config = dict(
    n_mels=80,
    tokenizer='char',
    encoder_widths=[128, 128, 128],
    decoder_layers=6,
    ema_decay=0.999,
    warmup_steps=240,
)
Rows from block 2 of the text decoder, named by matrix and row number. Rows with one number belong to one attention dimension. Each number is 50 + 15 x the weight over its row's rms, rounded and kept within 0 to 99. All counts start at 0. After the name is the row's rms in percent of the matrix's.
# v: cross-attention value (decoder.blocks.2.cross_attn.v.weight, 128x128), inputs 0-127
# proj: cross-attention output (decoder.blocks.2.cross_attn.proj.weight, 128x128, transposed), outputs 0-127
v.55 099:55 72 60 47 38 36 46 47 16 52 49 40 43 67 36 85 49 22 56 54 42 50 43 54 33 82 63 54 52 33 52 57 52 35 82 40 78 35 49 24 27 60 62 57 50 46 75 80 52 52 54 44 57 58 60 54 42 56 73 50 42 46 60 31 58 57 54 64 42 30 31 21 53 14 71 56 16 56 48 62 37 68 55 53 64 74 66 52 74 35 50 42 55 33 48 36 65 33 48 48 38 42 78 51 73 38 45 44 24 43 49 72 20 60 23 65 60 55 53 28 39 47 47 54 55 44 78 37
v.56 104:34 22 56 01 15 68 89 48 25 74 55 45 34 73 39 44 45 73 41 58 57 53 30 65 65 40 38 61 64 69 58 31 59 43 32 45 54 48 51 53 53 42 57 42 61 71 30 68 53 44 47 46 34 56 52 68 36 31 10 54 42 50 55 35 39 66 50 41 37 66 58 37 45 47 28 54 61 41 71 51 57 48 58 64 44 34 47 67 67 71 51 68 60 40 33 76 56 36 71 64 44 57 62 47 40 60 24 64 42 24 53 57 56 65 52 63 34 43 55 38 52 76 69 38 61 27 55 24
v.57 104:52 47 49 61 39 60 33 68 42 71 51 35 46 60 38 34 68 70 69 58 27 35 59 35 55 52 59 50 57 77 53 23 74 67 47 59 49 69 49 30 69 42 23 41 48 48 62 43 61 41 48 25 54 42 46 12 50 71 17 42 36 60 55 59 56 75 41 49 51 63 42 34 42 38 39 18 66 54 31 65 49 32 73 63 85 46 45 84 53 58 62 44 45 76 48 30 52 80 40 25 60 47 62 57 42 70 40 63 42 35 56 52 31 43 65 46 17 45 49 30 24 52 40 54 56 24 49 67
v.58 093:33 76 37 45 41 59 48 11 48 61 46 39 47 05 63 56 55 45 62 45 48 65 48 32 40 49 20 52 48 59 47 64 63 62 37 28 63 78 56 54 56 31 55 42 36 63 63 42 60 69 45 36 65 47 48 40 52 99 18 60 53 45 59 35 64 61 50 63 55 42 33 47 68 30 15 50 45 24 61 70 63 64 53 56 36 51 21 43 59 55 53 96 60 41 40 58 54 42 50 56 34 63 67 62 67 20 52 56 60 62 50 30 38 58 43 57 40 65 29 40 69 57 47 41 74 60 53 42
v.59 114:36 61 45 25 41 46 64 38 62 42 41 54 22 41 24 55 17 41 41 44 56 50 37 31 68 46 57 69 52 39 61 70 66 66 30 52 31 43 41 42 46 28 39 66 55 64 66 54 63 51 64 74 73 54 44 63 51 75 64 67 46 36 58 55 51 47 60 78 32 44 43 11 46 50 70 47 25 65 15 28 55 52 58 57 35 21 64 45 67 47 37 72 60 43 79 47 32 69 51 46 58 46 71 63 44 27 78 45 41 63 52 18 56 41 56 37 28 73 68 55 46 59 41 28 40 42 74 57
v.60 112:46 38 68 51 55 50 67 64 69 29 52 43 70 39 40 45 50 30 39 47 39 25 68 33 47 45 74 48 39 45 46 32 60 52 65 73 58 57 30 59 37 44 25 59 52 37 76 39 20 56 54 53 63 47 51 39 11 55 25 58 62 85 70 49 29 30 67 32 26 46 84 35 53 33 33 68 38 52 55 67 62 65 49 54 48 39 44 31 55 48 41 26 33 43 34 46 52 65 61 53 39 28 67 52 31 42 67 49 40 72 43 89 43 55 57 74 53 53 53 50 67 67 71 65 60 32 78 69
v.61 107:41 59 36 57 54 39 46 81 77 64 40 76 43 61 31 38 42 47 48 58 45 55 72 61 77 36 48 41 40 48 33 18 68 42 43 54 48 40 31 40 39 58 46 50 56 58 40 40 33 45 39 61 25 43 44 23 53 04 72 44 54 55 62 63 54 59 58 45 73 54 73 69 76 63 58 83 20 22 58 70 68 54 75 59 78 63 54 39 65 27 60 59 50 58 78 33 42 36 39 32 70 42 51 59 31 47 47 43 36 53 56 32 58 44 51 63 67 28 30 28 33 50 43 48 45 54 56 23
v.62 101:58 36 38 70 79 44 62 66 52 33 52 62 41 55 57 58 48 41 59 55 61 44 56 26 60 29 40 65 45 46 38 52 51 87 73 62 66 39 41 62 57 56 65 55 69 22 60 52 47 47 41 69 59 59 42 41 27 43 38 35 63 43 60 73 28 56 59 37 37 63 42 27 56 88 63 70 59 51 73 34 30 41 46 85 64 26 42 50 50 17 50 50 62 45 38 41 82 78 47 60 44 63 35 51 53 23 17 71 48 57 47 27 41 46 76 23 57 34 47 59 48 56 52 81 60 55 59 28
v.63 105:46 62 54 20 48 47 02 55 37 43 60 28 53 42 28 46 40 29 60 46 55 45 30 44 45 59 30 57 35 40 79 40 43 49 68 61 52 60 57 51 35 76 54 55 56 49 51 61 60 57 22 62 24 54 66 52 51 28 55 78 28 56 81 74 82 52 32 58 60 64 54 47 33 49 25 42 54 64 66 53 31 49 45 54 28 42 46 61 35 77 40 55 59 41 64 16 49 38 56 64 54 56 50 66 61 59 65 71 49 57 38 66 77 77 53 11 52 64 41 20 56 33 38 46 33 41 44 56
v.64 100:37 59 59 53 57 61 51 66 45 66 51 51 57 38 38 60 43 27 45 58 36 55 80 57 64 28 34 13 60 67 53 71 61 48 59 45 39 40 49 58 34 50 40 59 36 47 56 51 38 59 21 41 21 37 27 60 51 77 38 58 72 38 35 78 58 65 63 32 51 58 52 33 44 38 31 41 46 62 54 52 68 57 49 31 61 61 96 50 72 41 72 32 44 35 49 55 63 52 57 30 66 31 51 61 40 46 93 55 74 66 77 45 22 47 60 50 39 22 40 47 45 22 23 37 68 47 67 48
v.65 097:38 29 40 56 24 67 66 31 57 37 40 43 41 51 45 51 52 33 38 54 69 47 66 81 58 22 77 52 57 59 48 64 47 39 64 56 54 44 76 42 39 38 44 49 51 57 52 55 21 73 59 48 64 49 44 44 26 56 35 45 49 51 31 77 76 52 60 53 59 60 29 78 53 41 78 57 72 65 33 66 62 57 38 35 37 60 23 68 52 52 56 40 73 70 33 40 62 59 23 46 49 36 50 32 38 40 21 17 70 40 20 18 65 53 59 67 55 52 44 39 56 53 64 35 73 84 58 54
v.66 103:34 29 47 33 34 26 77 39 21 61 59 35 27 35 59 38 55 59 55 26 48 68 58 42 69 41 71 34 40 34 37 23 42 22 47 58 66 50 90 57 61 49 42 48 41 65 65 62 47 55 51 37 58 65 57 45 49 48 60 80 63 51 48 64 42 30 60 62 43 53 42 71 48 52 57 33 13 35 72 30 56 51 40 45 45 32 40 54 35 47 49 46 52 52 51 32 36 25 47 44 65 23 59 85 60 56 63 50 50 68 68 86 45 61 69 09 36 74 52 69 42 40 69 53 55 41 46 54
v.67 105:77 27 64 36 39 39 58 57 55 44 47 76 60 67 18 33 44 47 73 26 70 50 38 62 69 42 29 65 68 61 51 65 34 26 44 64 49 45 59 50 50 60 39 59 61 54 59 45 82 29 20 63 38 52 34 23 51 46 68 50 78 43 58 68 42 67 48 47 50 53 33 51 36 59 55 26 27 63 53 32 61 38 35 66 76 52 58 40 31 60 66 35 26 23 66 52 40 30 28 35 88 76 50 48 37 38 63 58 63 32 56 45 82 50 42 30 36 67 43 62 66 37 55 54 44 59 46 57
v.68 101:37 34 54 66 24 19 18 77 27 57 47 39 42 56 51 57 48 61 48 72 51 40 54 47 59 55 51 56 61 50 45 42 71 52 62 41 65 56 57 46 20 57 47 40 32 54 58 64 63 43 44 42 66 53 43 46 68 58 65 72 59 38 46 42 00 53 61 43 72 43 44 44 43 39 67 37 49 46 47 56 42 45 43 85 57 83 43 26 41 21 73 36 48 48 61 30 50 47 53 37 53 74 46 55 77 35 40 27 44 42 60 61 16 73 68 59 54 26 73 56 20 33 42 41 46 62 34 66
v.69 107:43 52 46 62 59 38 52 45 46 56 51 52 60 40 58 26 57 60 39 40 30 61 36 47 78 69 36 56 28 36 49 35 47 79 30 58 46 49 83 54 64 61 30 47 41 60 51 68 33 56 10 63 75 55 47 28 28 54 33 31 64 43 40 28 52 53 60 69 43 70 40 06 36 56 42 60 61 53 58 45 13 35 53 45 40 72 46 42 75 62 47 49 45 54 54 54 83 21 55 39 58 36 75 68 63 29 62 50 60 14 60 67 38 27 62 40 52 35 42 57 54 45 28 38 43 68 68 63
v.70 100:62 57 65 28 53 65 52 65 38 60 54 13 25 50 47 70 77 46 57 19 27 39 59 50 21 41 48 48 55 59 49 71 45 29 38 42 69 36 25 54 51 57 39 31 60 61 50 43 36 84 59 74 64 42 37 56 41 50 47 58 55 54 56 60 34 44 39 65 27 58 30 44 78 42 39 60 34 32 85 63 48 59 59 80 49 57 39 51 68 67 56 51 63 54 34 56 45 61 17 51 55 54 45 71 65 50 46 50 36 26 36 54 35 35 69 50 12 43 57 43 55 26 35 67 76 28 71 41
v.71 097:77 40 65 70 53 58 57 58 42 65 43 50 92 59 62 67 44 38 40 59 43 45 45 67 64 33 61 43 51 38 49 53 39 45 41 44 43 38 72 55 42 35 53 75 36 58 42 53 53 38 09 38 41 52 35 63 52 74 77 48 51 93 62 47 27 58 57 58 42 51 41 77 41 80 53 69 69 44 77 37 49 42 29 62 34 29 35 39 46 46 35 48 49 69 42 51 48 42 30 63 33 43 39 04 58 40 77 41 53 38 53 19 50 65 45 57 38 42 59 59 85 36 44 38 47 32 42 36
v.72 102:61 55 34 62 74 62 51 45 44 29 33 53 30 50 42 39 32 65 27 39 50 42 38 41 26 57 53 79 28 51 70 54 52 52 46 73 51 70 71 28 70 65 52 61 70 56 35 51 69 35 33 65 50 45 48 68 60 46 68 44 49 46 51 81 63 43 63 54 38 41 37 58 82 20 58 54 35 55 55 72 31 67 65 50 50 62 99 48 36 48 41 61 63 45 86 51 22 62 46 52 43 31 74 50 47 36 83 60 66 45 32 46 32 61 29 31 44 35 41 31 35 50 60 59 44 41 52 24
v.73 100:64 51 63 60 41 41 64 66 39 56 57 48 74 54 67 50 71 67 43 60 42 66 57 52 62 10 39 62 43 56 54 45 40 78 71 58 50 36 20 63 45 73 55 28 67 37 65 21 13 47 32 70 37 70 32 30 71 62 45 45 40 64 48 66 25 53 26 21 33 32 73 46 70 65 43 38 44 54 45 72 19 49 57 21 57 59 49 41 43 49 33 38 48 48 68 41 41 23 46 87 57 73 42 40 51 34 46 36 62 55 35 61 59 63 50 41 36 79 50 72 47 50 52 53 51 43 54 61
v.74 091:37 41 61 69 49 43 65 24 45 64 69 53 47 45 55 53 61 73 45 26 59 59 64 47 67 48 92 45 42 64 49 69 38 46 79 57 33 46 34 46 45 31 54 63 55 34 29 51 45 45 50 32 70 44 47 12 33 71 51 50 68 55 35 82 43 53 59 42 60 35 74 34 65 26 57 43 55 60 51 38 38 65 53 56 30 34 33 59 53 32 33 28 87 61 40 75 18 52 34 81 37 72 40 57 34 40 62 54 44 65 84 38 56 41 52 39 45 60 48 37 51 49 36 70 58 53 20 58
v.75 102:50 57 67 63 56 31 49 66 60 41 47 60 31 50 57 49 51 42 32 50 57 61 79 32 54 35 54 45 18 39 41 52 66 60 41 58 31 76 62 57 31 54 51 43 56 44 42 39 40 65 72 44 61 62 55 27 61 43 47 36 40 65 30 42 65 59 54 51 64 40 69 66 71 60 40 31 45 66 32 55 60 27 47 61 59 68 64 71 57 43 73 51 95 57 42 25 31 43 43 29 59 31 57 37 71 41 48 50 64 63 04 56 20 31 48 37 72 37 63 71 43 62 19 78 34 41 45 22
v.76 101:51 40 24 59 54 55 67 71 50 49 51 67 23 41 38 50 45 29 60 42 55 42 63 59 36 59 76 51 70 57 37 58 37 55 58 38 42 42 32 52 41 45 12 60 68 44 52 54 58 51 55 47 62 62 51 14 50 76 53 36 64 63 50 19 02 47 68 55 55 71 57 18 46 64 41 69 29 52 64 28 50 35 38 57 57 55 44 68 60 40 70 64 29 72 44 25 77 55 39 70 58 59 53 49 53 68 57 39 60 40 42 89 65 21 47 62 63 48 33 27 34 65 73 34 56 57 58 55
v.77 097:66 40 49 48 89 37 62 43 26 50 53 20 65 67 58 51 61 35 44 68 45 48 56 45 27 47 45 41 33 65 65 55 69 60 36 31 22 54 39 54 45 41 39 58 63 64 45 58 45 38 57 37 20 76 43 55 50 55 55 66 73 64 53 20 43 63 48 49 32 61 18 27 68 36 53 44 34 59 36 25 28 49 31 46 33 35 57 47 50 56 63 71 40 76 57 55 47 72 41 46 80 34 58 66 65 55 43 58 51 81 41 71 69 63 79 30 50 46 68 30 73 28 41 22 59 45 33 45
v.78 096:54 44 31 68 42 39 52 60 64 52 41 13 08 65 46 49 78 54 60 38 47 22 64 61 27 38 56 44 62 50 56 57 37 47 43 07 67 81 42 45 61 51 33 45 43 43 35 76 59 38 44 36 60 52 62 58 48 56 49 58 79 84 27 34 56 29 43 36 72 63 49 83 61 42 62 53 66 60 79 64 39 26 62 54 29 36 68 49 53 22 52 44 49 24 60 28 69 65 44 59 22 52 64 45 53 51 48 48 61 54 52 48 42 58 43 11 48 50 59 46 38 57 33 51 57 64 47 57
v.79 099:63 24 40 57 29 33 30 40 73 29 62 35 70 48 55 36 37 66 34 63 58 41 66 29 49 83 45 56 56 60 58 53 45 74 45 68 35 52 34 64 77 50 50 66 37 55 65 71 36 52 59 55 56 51 35 63 63 53 61 51 47 24 36 42 39 70 37 62 38 32 40 00 42 65 60 49 41 46 30 59 70 18 64 27 48 28 76 42 48 69 68 44 62 69 89 68 46 71 43 61 60 46 63 57 57 26 52 31 42 61 61 35 47 54 48 48 29 71 33 31 53 47 60 38 42 46 50 31
v.80 102:39 27 17 57 02 50 43 22 54 69 65 25 94 61 12 70 49 61 48 43 67 45 47 66 40 37 46 54 41 59 67 36 47 53 49 52 45 35 58 65 46 63 28 44 46 43 32 46 44 41 71 69 50 55 59 65 81 61 54 32 38 52 56 56 55 70 65 57 50 53 65 95 67 53 31 46 35 54 58 57 54 49 46 58 39 56 61 47 42 42 31 53 47 47 33 50 39 36 65 48 60 18 32 81 54 26 18 43 49 49 60 44 45 48 45 62 46 67 42 55 22 72 70 50 43 60 38 56
v.81 095:40 32 59 39 65 82 77 69 52 22 69 60 31 55 46 75 64 58 43 18 28 41 38 58 38 43 33 43 50 37 72 55 61 44 43 74 70 60 47 35 28 38 43 42 51 59 70 67 85 44 70 59 48 76 40 79 58 92 59 37 47 47 40 59 46 47 22 46 23 33 64 37 38 53 45 61 63 57 51 45 42 40 55 35 73 22 46 29 39 61 62 49 49 43 50 14 36 72 58 38 42 69 49 51 38 37 38 68 50 60 49 71 65 67 57 76 63 41 52 38 44 53 58 52 51 61 33 55
proj.55 101:45 82 50 37 33 40 81 38 53 34 46 58 38 21 28 68 53 35 42 41 64 36 99 58 31 74 31 53 40 33 47 42 40 43 57 35 29 62 45 41 45 39 72 42 55 64 32 71 68 47 44 24 32 77 56 49 42 56 34 35 49 53 68 63 65 30 47 52 44 50 80 44 57 67 52 45 74 68 69 64 41 84 62 32 71 71 19 47 31 78 65 48 38 50 28 39 55 58 53 49 41 54 56 58 35 40 38 43 61 58 56 69 61 56 36 47 47 61 48 39 46 60 61 34 28 40 35 43
proj.56 103:25 43 58 02 72 74 65 11 48 26 62 53 73 49 44 54 90 71 50 22 48 24 54 38 36 55 58 66 33 56 65 53 38 41 73 24 51 62 57 48 41 73 50 83 45 47 76 44 45 53 45 79 59 44 68 57 36 32 42 37 53 54 61 66 65 49 42 70 64 51 47 67 72 55 72 38 42 49 49 49 46 46 64 47 41 52 74 55 56 44 28 67 60 71 73 49 41 56 42 49 45 54 47 25 73 40 38 42 47 60 51 61 46 44 74 45 62 34 41 67 63 61 30 46 61 39 72 32
proj.57 099:40 42 38 33 70 26 38 55 38 83 65 33 39 26 46 60 63 61 42 05 35 57 38 68 69 84 72 28 63 80 36 55 46 45 59 28 46 77 54 44 49 47 41 54 53 43 31 37 54 59 62 39 32 27 57 76 50 21 37 50 51 60 57 40 55 57 52 32 66 74 43 30 59 61 55 85 50 52 64 53 53 37 31 53 57 41 47 21 68 34 42 63 51 55 43 58 35 37 45 56 31 74 31 55 47 28 45 36 36 44 46 54 60 45 39 72 64 48 43 53 39 41 61 14 61 50 21 61
proj.58 104:65 49 32 21 46 55 62 80 58 40 88 60 38 59 64 53 42 56 47 59 52 33 54 47 59 31 53 56 39 32 57 28 22 49 45 20 48 48 53 50 84 40 56 27 50 45 66 36 37 31 33 64 44 35 41 37 42 55 23 75 36 69 62 50 67 65 38 40 63 35 41 55 35 70 87 60 75 36 59 43 66 87 55 61 60 57 51 79 40 51 38 46 64 59 47 31 66 55 33 56 62 41 43 32 52 39 16 51 61 61 32 51 53 75 51 80 51 46 54 76 57 69 30 46 59 67 55 59
proj.59 109:35 72 31 33 52 72 53 54 44 87 74 47 45 27 59 18 49 43 63 72 42 57 62 65 60 44 58 86 47 57 41 21 71 45 41 47 62 42 63 43 47 22 30 42 57 45 35 63 75 37 22 50 46 59 26 28 59 44 64 75 42 65 56 58 66 29 43 60 55 64 55 38 48 59 60 58 55 63 49 51 45 08 63 60 49 54 48 36 49 56 58 46 63 27 45 31 34 67 46 55 25 28 39 47 42 36 49 34 82 50 59 44 72 47 73 32 78 32 53 40 62 28 68 48 55 53 55 26
proj.60 114:69 45 69 39 48 36 41 47 41 70 43 32 40 50 45 28 51 54 34 52 63 51 72 59 41 61 67 73 55 22 63 51 32 47 23 87 75 61 63 08 27 22 26 61 55 45 48 67 45 75 47 70 44 45 52 49 64 36 38 44 33 38 61 58 61 57 47 18 58 59 43 52 64 73 64 38 32 28 48 63 33 45 47 67 62 63 63 50 60 63 55 36 35 47 60 34 20 31 47 52 54 49 64 44 64 61 75 34 74 69 44 68 33 53 46 56 18 76 34 58 63 77 46 50 44 72 51 45
proj.61 105:51 36 46 48 38 58 52 73 38 44 36 60 40 50 70 73 33 35 60 52 38 36 56 65 44 42 18 69 69 59 48 58 53 88 46 85 45 59 68 52 51 53 83 33 60 56 66 64 53 52 56 74 42 61 52 74 48 54 50 52 55 71 65 54 39 59 61 72 64 48 53 50 56 24 61 44 41 49 68 29 27 27 66 59 55 44 39 29 88 51 65 88 38 60 38 54 53 38 65 40 55 43 63 51 24 74 56 56 33 71 74 54 16 39 69 32 19 36 54 47 47 67 53 62 56 50 28 35
proj.62 105:60 63 67 46 37 50 28 24 57 45 48 49 34 58 50 74 20 44 80 73 60 66 25 48 25 47 53 73 37 44 47 61 65 44 55 82 52 57 42 34 34 57 37 44 64 41 60 08 65 63 72 39 53 46 48 53 55 57 07 52 51 54 37 67 44 42 42 17 60 48 21 53 52 58 47 70 73 32 44 37 49 47 83 60 68 51 69 54 29 18 45 41 56 49 44 40 27 38 47 55 60 53 38 46 56 40 35 42 47 68 56 48 25 54 79 65 36 24 56 51 40 39 58 41 33 23 45 38
proj.63 100:46 42 96 70 51 61 47 22 32 37 70 42 49 45 74 43 33 65 51 49 37 19 46 69 57 45 52 79 30 58 58 56 39 44 66 63 38 46 59 92 43 46 63 33 36 63 34 56 37 28 46 38 14 47 45 47 63 48 64 47 76 52 47 85 60 55 70 55 18 64 69 38 37 55 56 54 50 43 39 47 54 38 25 42 57 55 17 38 43 53 71 50 39 38 39 46 77 69 48 52 63 40 50 32 61 47 58 65 38 45 51 58 49 17 33 67 70 55 60 79 55 51 42 53 58 51 72 43
proj.64 104:45 43 82 75 65 63 32 75 39 35 77 49 57 32 50 49 37 43 31 62 53 43 38 55 47 48 62 29 52 56 35 57 22 60 59 58 33 65 28 50 68 55 56 46 35 67 46 43 54 32 59 46 49 50 76 32 60 36 45 42 39 46 35 61 76 48 61 35 59 64 59 84 39 80 60 30 41 63 11 45 69 47 50 52 62 67 39 54 58 33 88 28 43 58 23 35 66 55 50 55 75 69 34 26 48 32 42 37 74 59 49 58 45 48 35 49 72 47 73 61 37 74 58 76 47 62 33 63
proj.65 092:59 58 56 62 59 49 20 46 45 60 54 30 77 57 57 68 76 19 63 39 45 68 46 28 43 57 35 47 51 63 47 49 64 68 62 38 25 32 43 68 45 32 31 22 43 57 28 38 33 67 49 47 23 45 25 59 68 50 58 49 59 59 51 66 48 42 43 48 46 24 81 58 40 45 58 15 58 43 49 54 42 65 59 60 42 83 59 72 42 49 56 23 36 23 78 29 60 61 54 49 08 56 26 63 62 65 59 59 25 71 55 46 53 51 37 35 54 71 47 56 67 48 47 65 52 25 36 52
proj.66 105:33 59 48 75 38 43 64 73 70 62 42 40 31 67 47 44 53 40 48 34 67 31 69 32 52 38 13 34 30 37 52 38 38 82 45 36 27 27 49 51 32 46 49 59 79 33 46 43 70 36 48 53 69 50 42 66 29 58 25 46 37 33 54 43 26 31 50 63 50 39 56 59 55 68 73 47 54 40 46 37 58 71 51 37 77 47 62 41 68 62 57 55 45 45 07 66 32 61 52 30 39 68 35 49 58 49 41 37 43 74 46 34 27 19 21 46 60 39 19 52 40 36 63 48 44 64 71 46
proj.67 103:30 40 73 51 65 36 53 53 54 75 64 39 52 47 57 34 81 48 39 47 59 65 55 58 58 27 46 44 46 28 65 57 58 67 34 28 28 59 25 38 73 47 47 60 68 62 25 55 44 46 48 56 86 59 75 64 42 42 43 47 39 37 51 45 55 36 07 61 60 40 48 21 37 41 58 40 49 59 48 59 29 26 23 68 47 32 36 26 56 49 50 44 33 70 43 47 45 33 43 58 25 28 25 59 22 67 55 32 78 61 37 51 81 50 49 42 79 40 46 69 56 56 82 55 65 50 55 51
proj.68 102:39 27 65 44 68 26 52 54 29 50 45 50 69 48 51 49 29 51 62 63 59 55 62 76 55 62 32 41 65 44 68 54 23 48 69 28 49 64 48 56 68 56 62 61 46 09 32 37 44 40 45 63 59 33 41 73 25 41 60 63 42 47 40 19 59 45 52 72 38 43 54 67 20 81 57 55 47 30 51 54 37 50 20 87 41 40 37 28 44 40 47 54 48 37 56 41 54 53 55 30 76 67 67 17 72 57 74 48 60 57 26 51 37 48 43 48 41 28 16 44 46 28 37 57 67 38 34 57
proj.69 102:30 38 45 46 56 75 52 30 62 48 44 25 53 42 59 35 52 33 61 51 55 57 56 46 57 46 43 40 75 47 69 40 46 46 56 60 46 39 34 38 48 39 57 40 22 56 28 62 64 54 73 23 65 81 50 49 60 54 46 34 31 43 55 36 41 72 88 52 47 48 57 37 65 40 23 53 34 87 34 31 64 46 57 39 73 52 59 63 64 46 36 49 44 45 43 76 47 35 57 57 51 39 26 47 36 50 88 08 57 55 55 35 45 64 46 54 41 47 33 85 35 55 26 80 79 28 52 31
proj.70 094:21 66 60 37 56 62 33 78 65 62 58 50 42 28 67 50 45 63 49 33 42 56 38 34 60 52 33 68 38 65 35 32 92 37 50 56 66 31 58 47 31 36 67 34 23 20 35 53 54 52 45 12 58 37 51 37 44 42 53 62 62 33 30 60 37 32 52 55 81 45 55 45 54 44 60 45 34 53 37 47 66 48 69 55 48 56 47 59 77 71 25 34 42 64 49 30 50 17 58 47 69 42 45 72 75 49 37 55 60 55 24 42 84 38 16 59 57 37 50 46 50 45 39 59 58 77 45 31
proj.71 097:54 50 60 68 81 60 78 56 41 36 41 78 52 30 36 60 54 33 43 50 38 48 59 34 58 55 80 46 55 42 58 44 73 33 52 29 13 59 40 61 71 57 62 48 87 67 54 68 70 65 57 31 54 60 53 70 53 64 50 58 66 80 35 52 42 53 13 46 93 49 48 47 61 52 47 68 53 63 45 59 56 53 26 56 85 57 43 66 70 46 48 34 63 27 54 55 45 75 44 18 51 42 61 36 43 62 39 55 55 45 49 57 50 25 41 65 48 58 42 37 68 36 51 43 66 30 33 80
proj.72 107:35 42 51 56 31 50 43 25 52 34 73 64 42 28 45 34 73 58 33 52 61 52 24 76 32 65 49 37 82 54 48 55 53 37 29 54 39 69 38 59 29 60 57 83 32 57 58 50 61 44 34 49 36 46 75 56 46 51 55 53 30 32 47 39 31 26 29 33 40 59 45 63 72 69 52 35 11 67 74 78 49 45 66 80 26 59 63 56 59 47 55 33 62 65 51 57 32 58 39 73 53 28 50 81 33 47 61 55 33 25 59 65 37 47 32 43 67 48 48 30 48 55 23 60 39 37 52 35
proj.73 099:07 58 61 34 27 46 37 62 36 67 43 40 40 56 71 44 77 74 52 37 47 53 68 44 39 43 84 46 49 48 63 34 62 40 52 53 58 60 55 53 90 23 41 35 71 47 26 40 39 33 42 34 41 67 64 49 59 51 76 51 59 52 54 41 37 48 32 24 58 61 42 51 47 43 35 31 32 46 81 79 47 55 55 47 12 34 51 65 34 55 66 26 26 26 50 67 54 69 55 44 66 56 52 52 46 68 72 39 59 60 07 45 36 37 56 48 64 48 56 73 41 60 51 58 58 62 38 54
proj.74 096:65 64 87 39 34 62 58 40 80 42 38 47 45 96 45 70 51 24 50 42 70 51 54 35 67 51 67 49 43 27 29 08 35 38 50 34 78 70 69 22 54 53 44 50 40 46 54 27 61 53 71 41 44 48 68 45 53 59 33 52 48 25 39 85 51 52 40 19 59 45 48 40 63 54 54 40 54 39 12 30 27 53 51 58 67 45 45 57 52 48 54 46 52 53 34 20 32 44 40 31 48 31 66 50 58 31 43 88 53 34 47 57 35 44 57 40 47 30 35 60 51 52 50 44 56 58 53 54
proj.75 106:25 60 43 70 66 37 46 36 64 46 33 39 55 68 30 34 43 55 38 22 52 43 45 44 27 80 51 28 56 77 52 52 40 45 70 32 48 61 53 54 38 32 68 27 20 60 34 63 54 47 34 34 51 43 16 78 48 41 59 45 41 34 46 57 56 55 28 46 46 72 51 41 46 52 59 44 38 28 64 32 28 58 88 38 22 55 67 56 10 54 71 18 40 38 55 78 63 61 72 53 53 40 39 50 46 47 55 63 39 56 57 64 46 53 18 27 49 49 54 19 42 65 39 45 41 55 62 45
proj.76 100:50 40 37 62 63 64 07 58 56 52 56 41 41 21 48 40 75 63 47 49 70 48 49 36 44 32 43 86 56 17 42 31 30 33 48 25 51 32 61 53 56 25 57 53 40 12 48 71 56 46 59 66 46 38 44 41 58 35 64 74 81 55 47 59 75 57 69 54 55 35 50 39 42 34 34 37 48 56 49 42 33 45 33 55 36 53 55 40 24 40 45 31 69 74 43 61 51 25 54 33 50 68 53 56 42 54 90 43 71 57 60 24 41 55 41 37 45 28 38 47 78 41 44 27 46 40 57 72
proj.77 098:60 62 48 74 46 71 41 66 39 41 38 42 59 50 43 49 49 80 52 26 36 44 38 48 37 33 54 39 41 45 22 34 59 33 37 61 40 39 54 46 58 68 54 57 36 64 52 59 64 54 45 25 57 62 76 59 35 58 64 60 61 35 45 58 90 55 64 51 39 60 63 50 42 50 63 34 78 55 73 27 59 66 45 43 00 50 70 17 81 40 63 57 47 67 54 63 40 53 26 41 48 62 37 45 58 39 50 69 68 49 52 54 57 42 46 58 14 35 07 35 43 27 46 49 69 36 50 70
proj.78 091:59 40 71 55 57 34 46 44 65 63 81 51 52 48 73 34 50 46 25 40 71 30 58 55 36 64 50 55 52 69 30 64 37 27 38 40 37 45 40 61 48 66 50 46 61 29 58 40 59 45 29 43 47 47 48 38 42 54 47 45 71 53 52 46 44 56 68 54 31 44 44 67 43 55 45 42 42 33 60 48 66 41 44 77 60 26 50 64 44 83 54 22 49 60 53 45 31 59 67 64 26 54 51 69 71 50 75 88 59 47 26 31 22 37 43 40 09 79 41 31 44 25 63 70 32 15 80 52
proj.79 092:42 51 60 43 77 38 66 41 39 42 50 39 50 50 44 55 45 59 80 37 60 34 64 45 35 22 78 47 71 24 22 63 30 57 42 80 57 85 59 62 43 34 45 30 35 62 54 63 55 43 57 39 17 35 78 54 34 40 56 26 61 58 52 47 78 51 58 63 35 82 61 36 59 55 56 58 47 56 51 69 32 63 50 59 25 44 26 48 77 43 40 47 61 56 62 79 29 30 58 64 58 51 34 48 46 44 38 36 32 57 44 33 57 69 83 58 46 39 16 44 38 74 53 50 47 59 66 42
proj.80 099:68 61 48 40 29 56 48 50 38 65 37 52 37 62 68 43 16 45 54 48 68 27 53 53 72 32 52 45 40 32 67 96 62 44 70 55 40 65 68 51 35 47 51 63 56 39 05 55 49 63 61 60 29 38 41 47 33 68 56 54 37 56 35 31 35 33 60 18 36 35 68 47 49 54 54 38 56 44 61 70 31 54 41 55 49 51 32 50 33 64 58 44 67 34 43 43 38 57 56 50 53 01 31 35 31 60 57 63 43 59 71 19 48 41 69 69 64 50 56 46 20 20 60 50 65 49 32 32
proj.81 093:51 70 45 50 06 47 48 53 49 50 53 55 29 38 73 56 50 51 74 44 45 67 27 54 50 22 47 57 38 36 59 69 73 51 39 44 52 50 36 48 84 71 29 43 51 49 55 31 45 21 34 37 48 46 40 45 44 25 40 38 70 58 62 48 73 54 44 67 63 26 69 56 21 29 43 62 31 45 61 45 63 48 56 65 62 66 55 37 39 18 56 55 60 67 66 45 41 43 38 45 46 44 72 40 43 47 49 48 43 37 17 39 35 54 42 70 83 45 28 32 72 61 43 21 14 72 66 34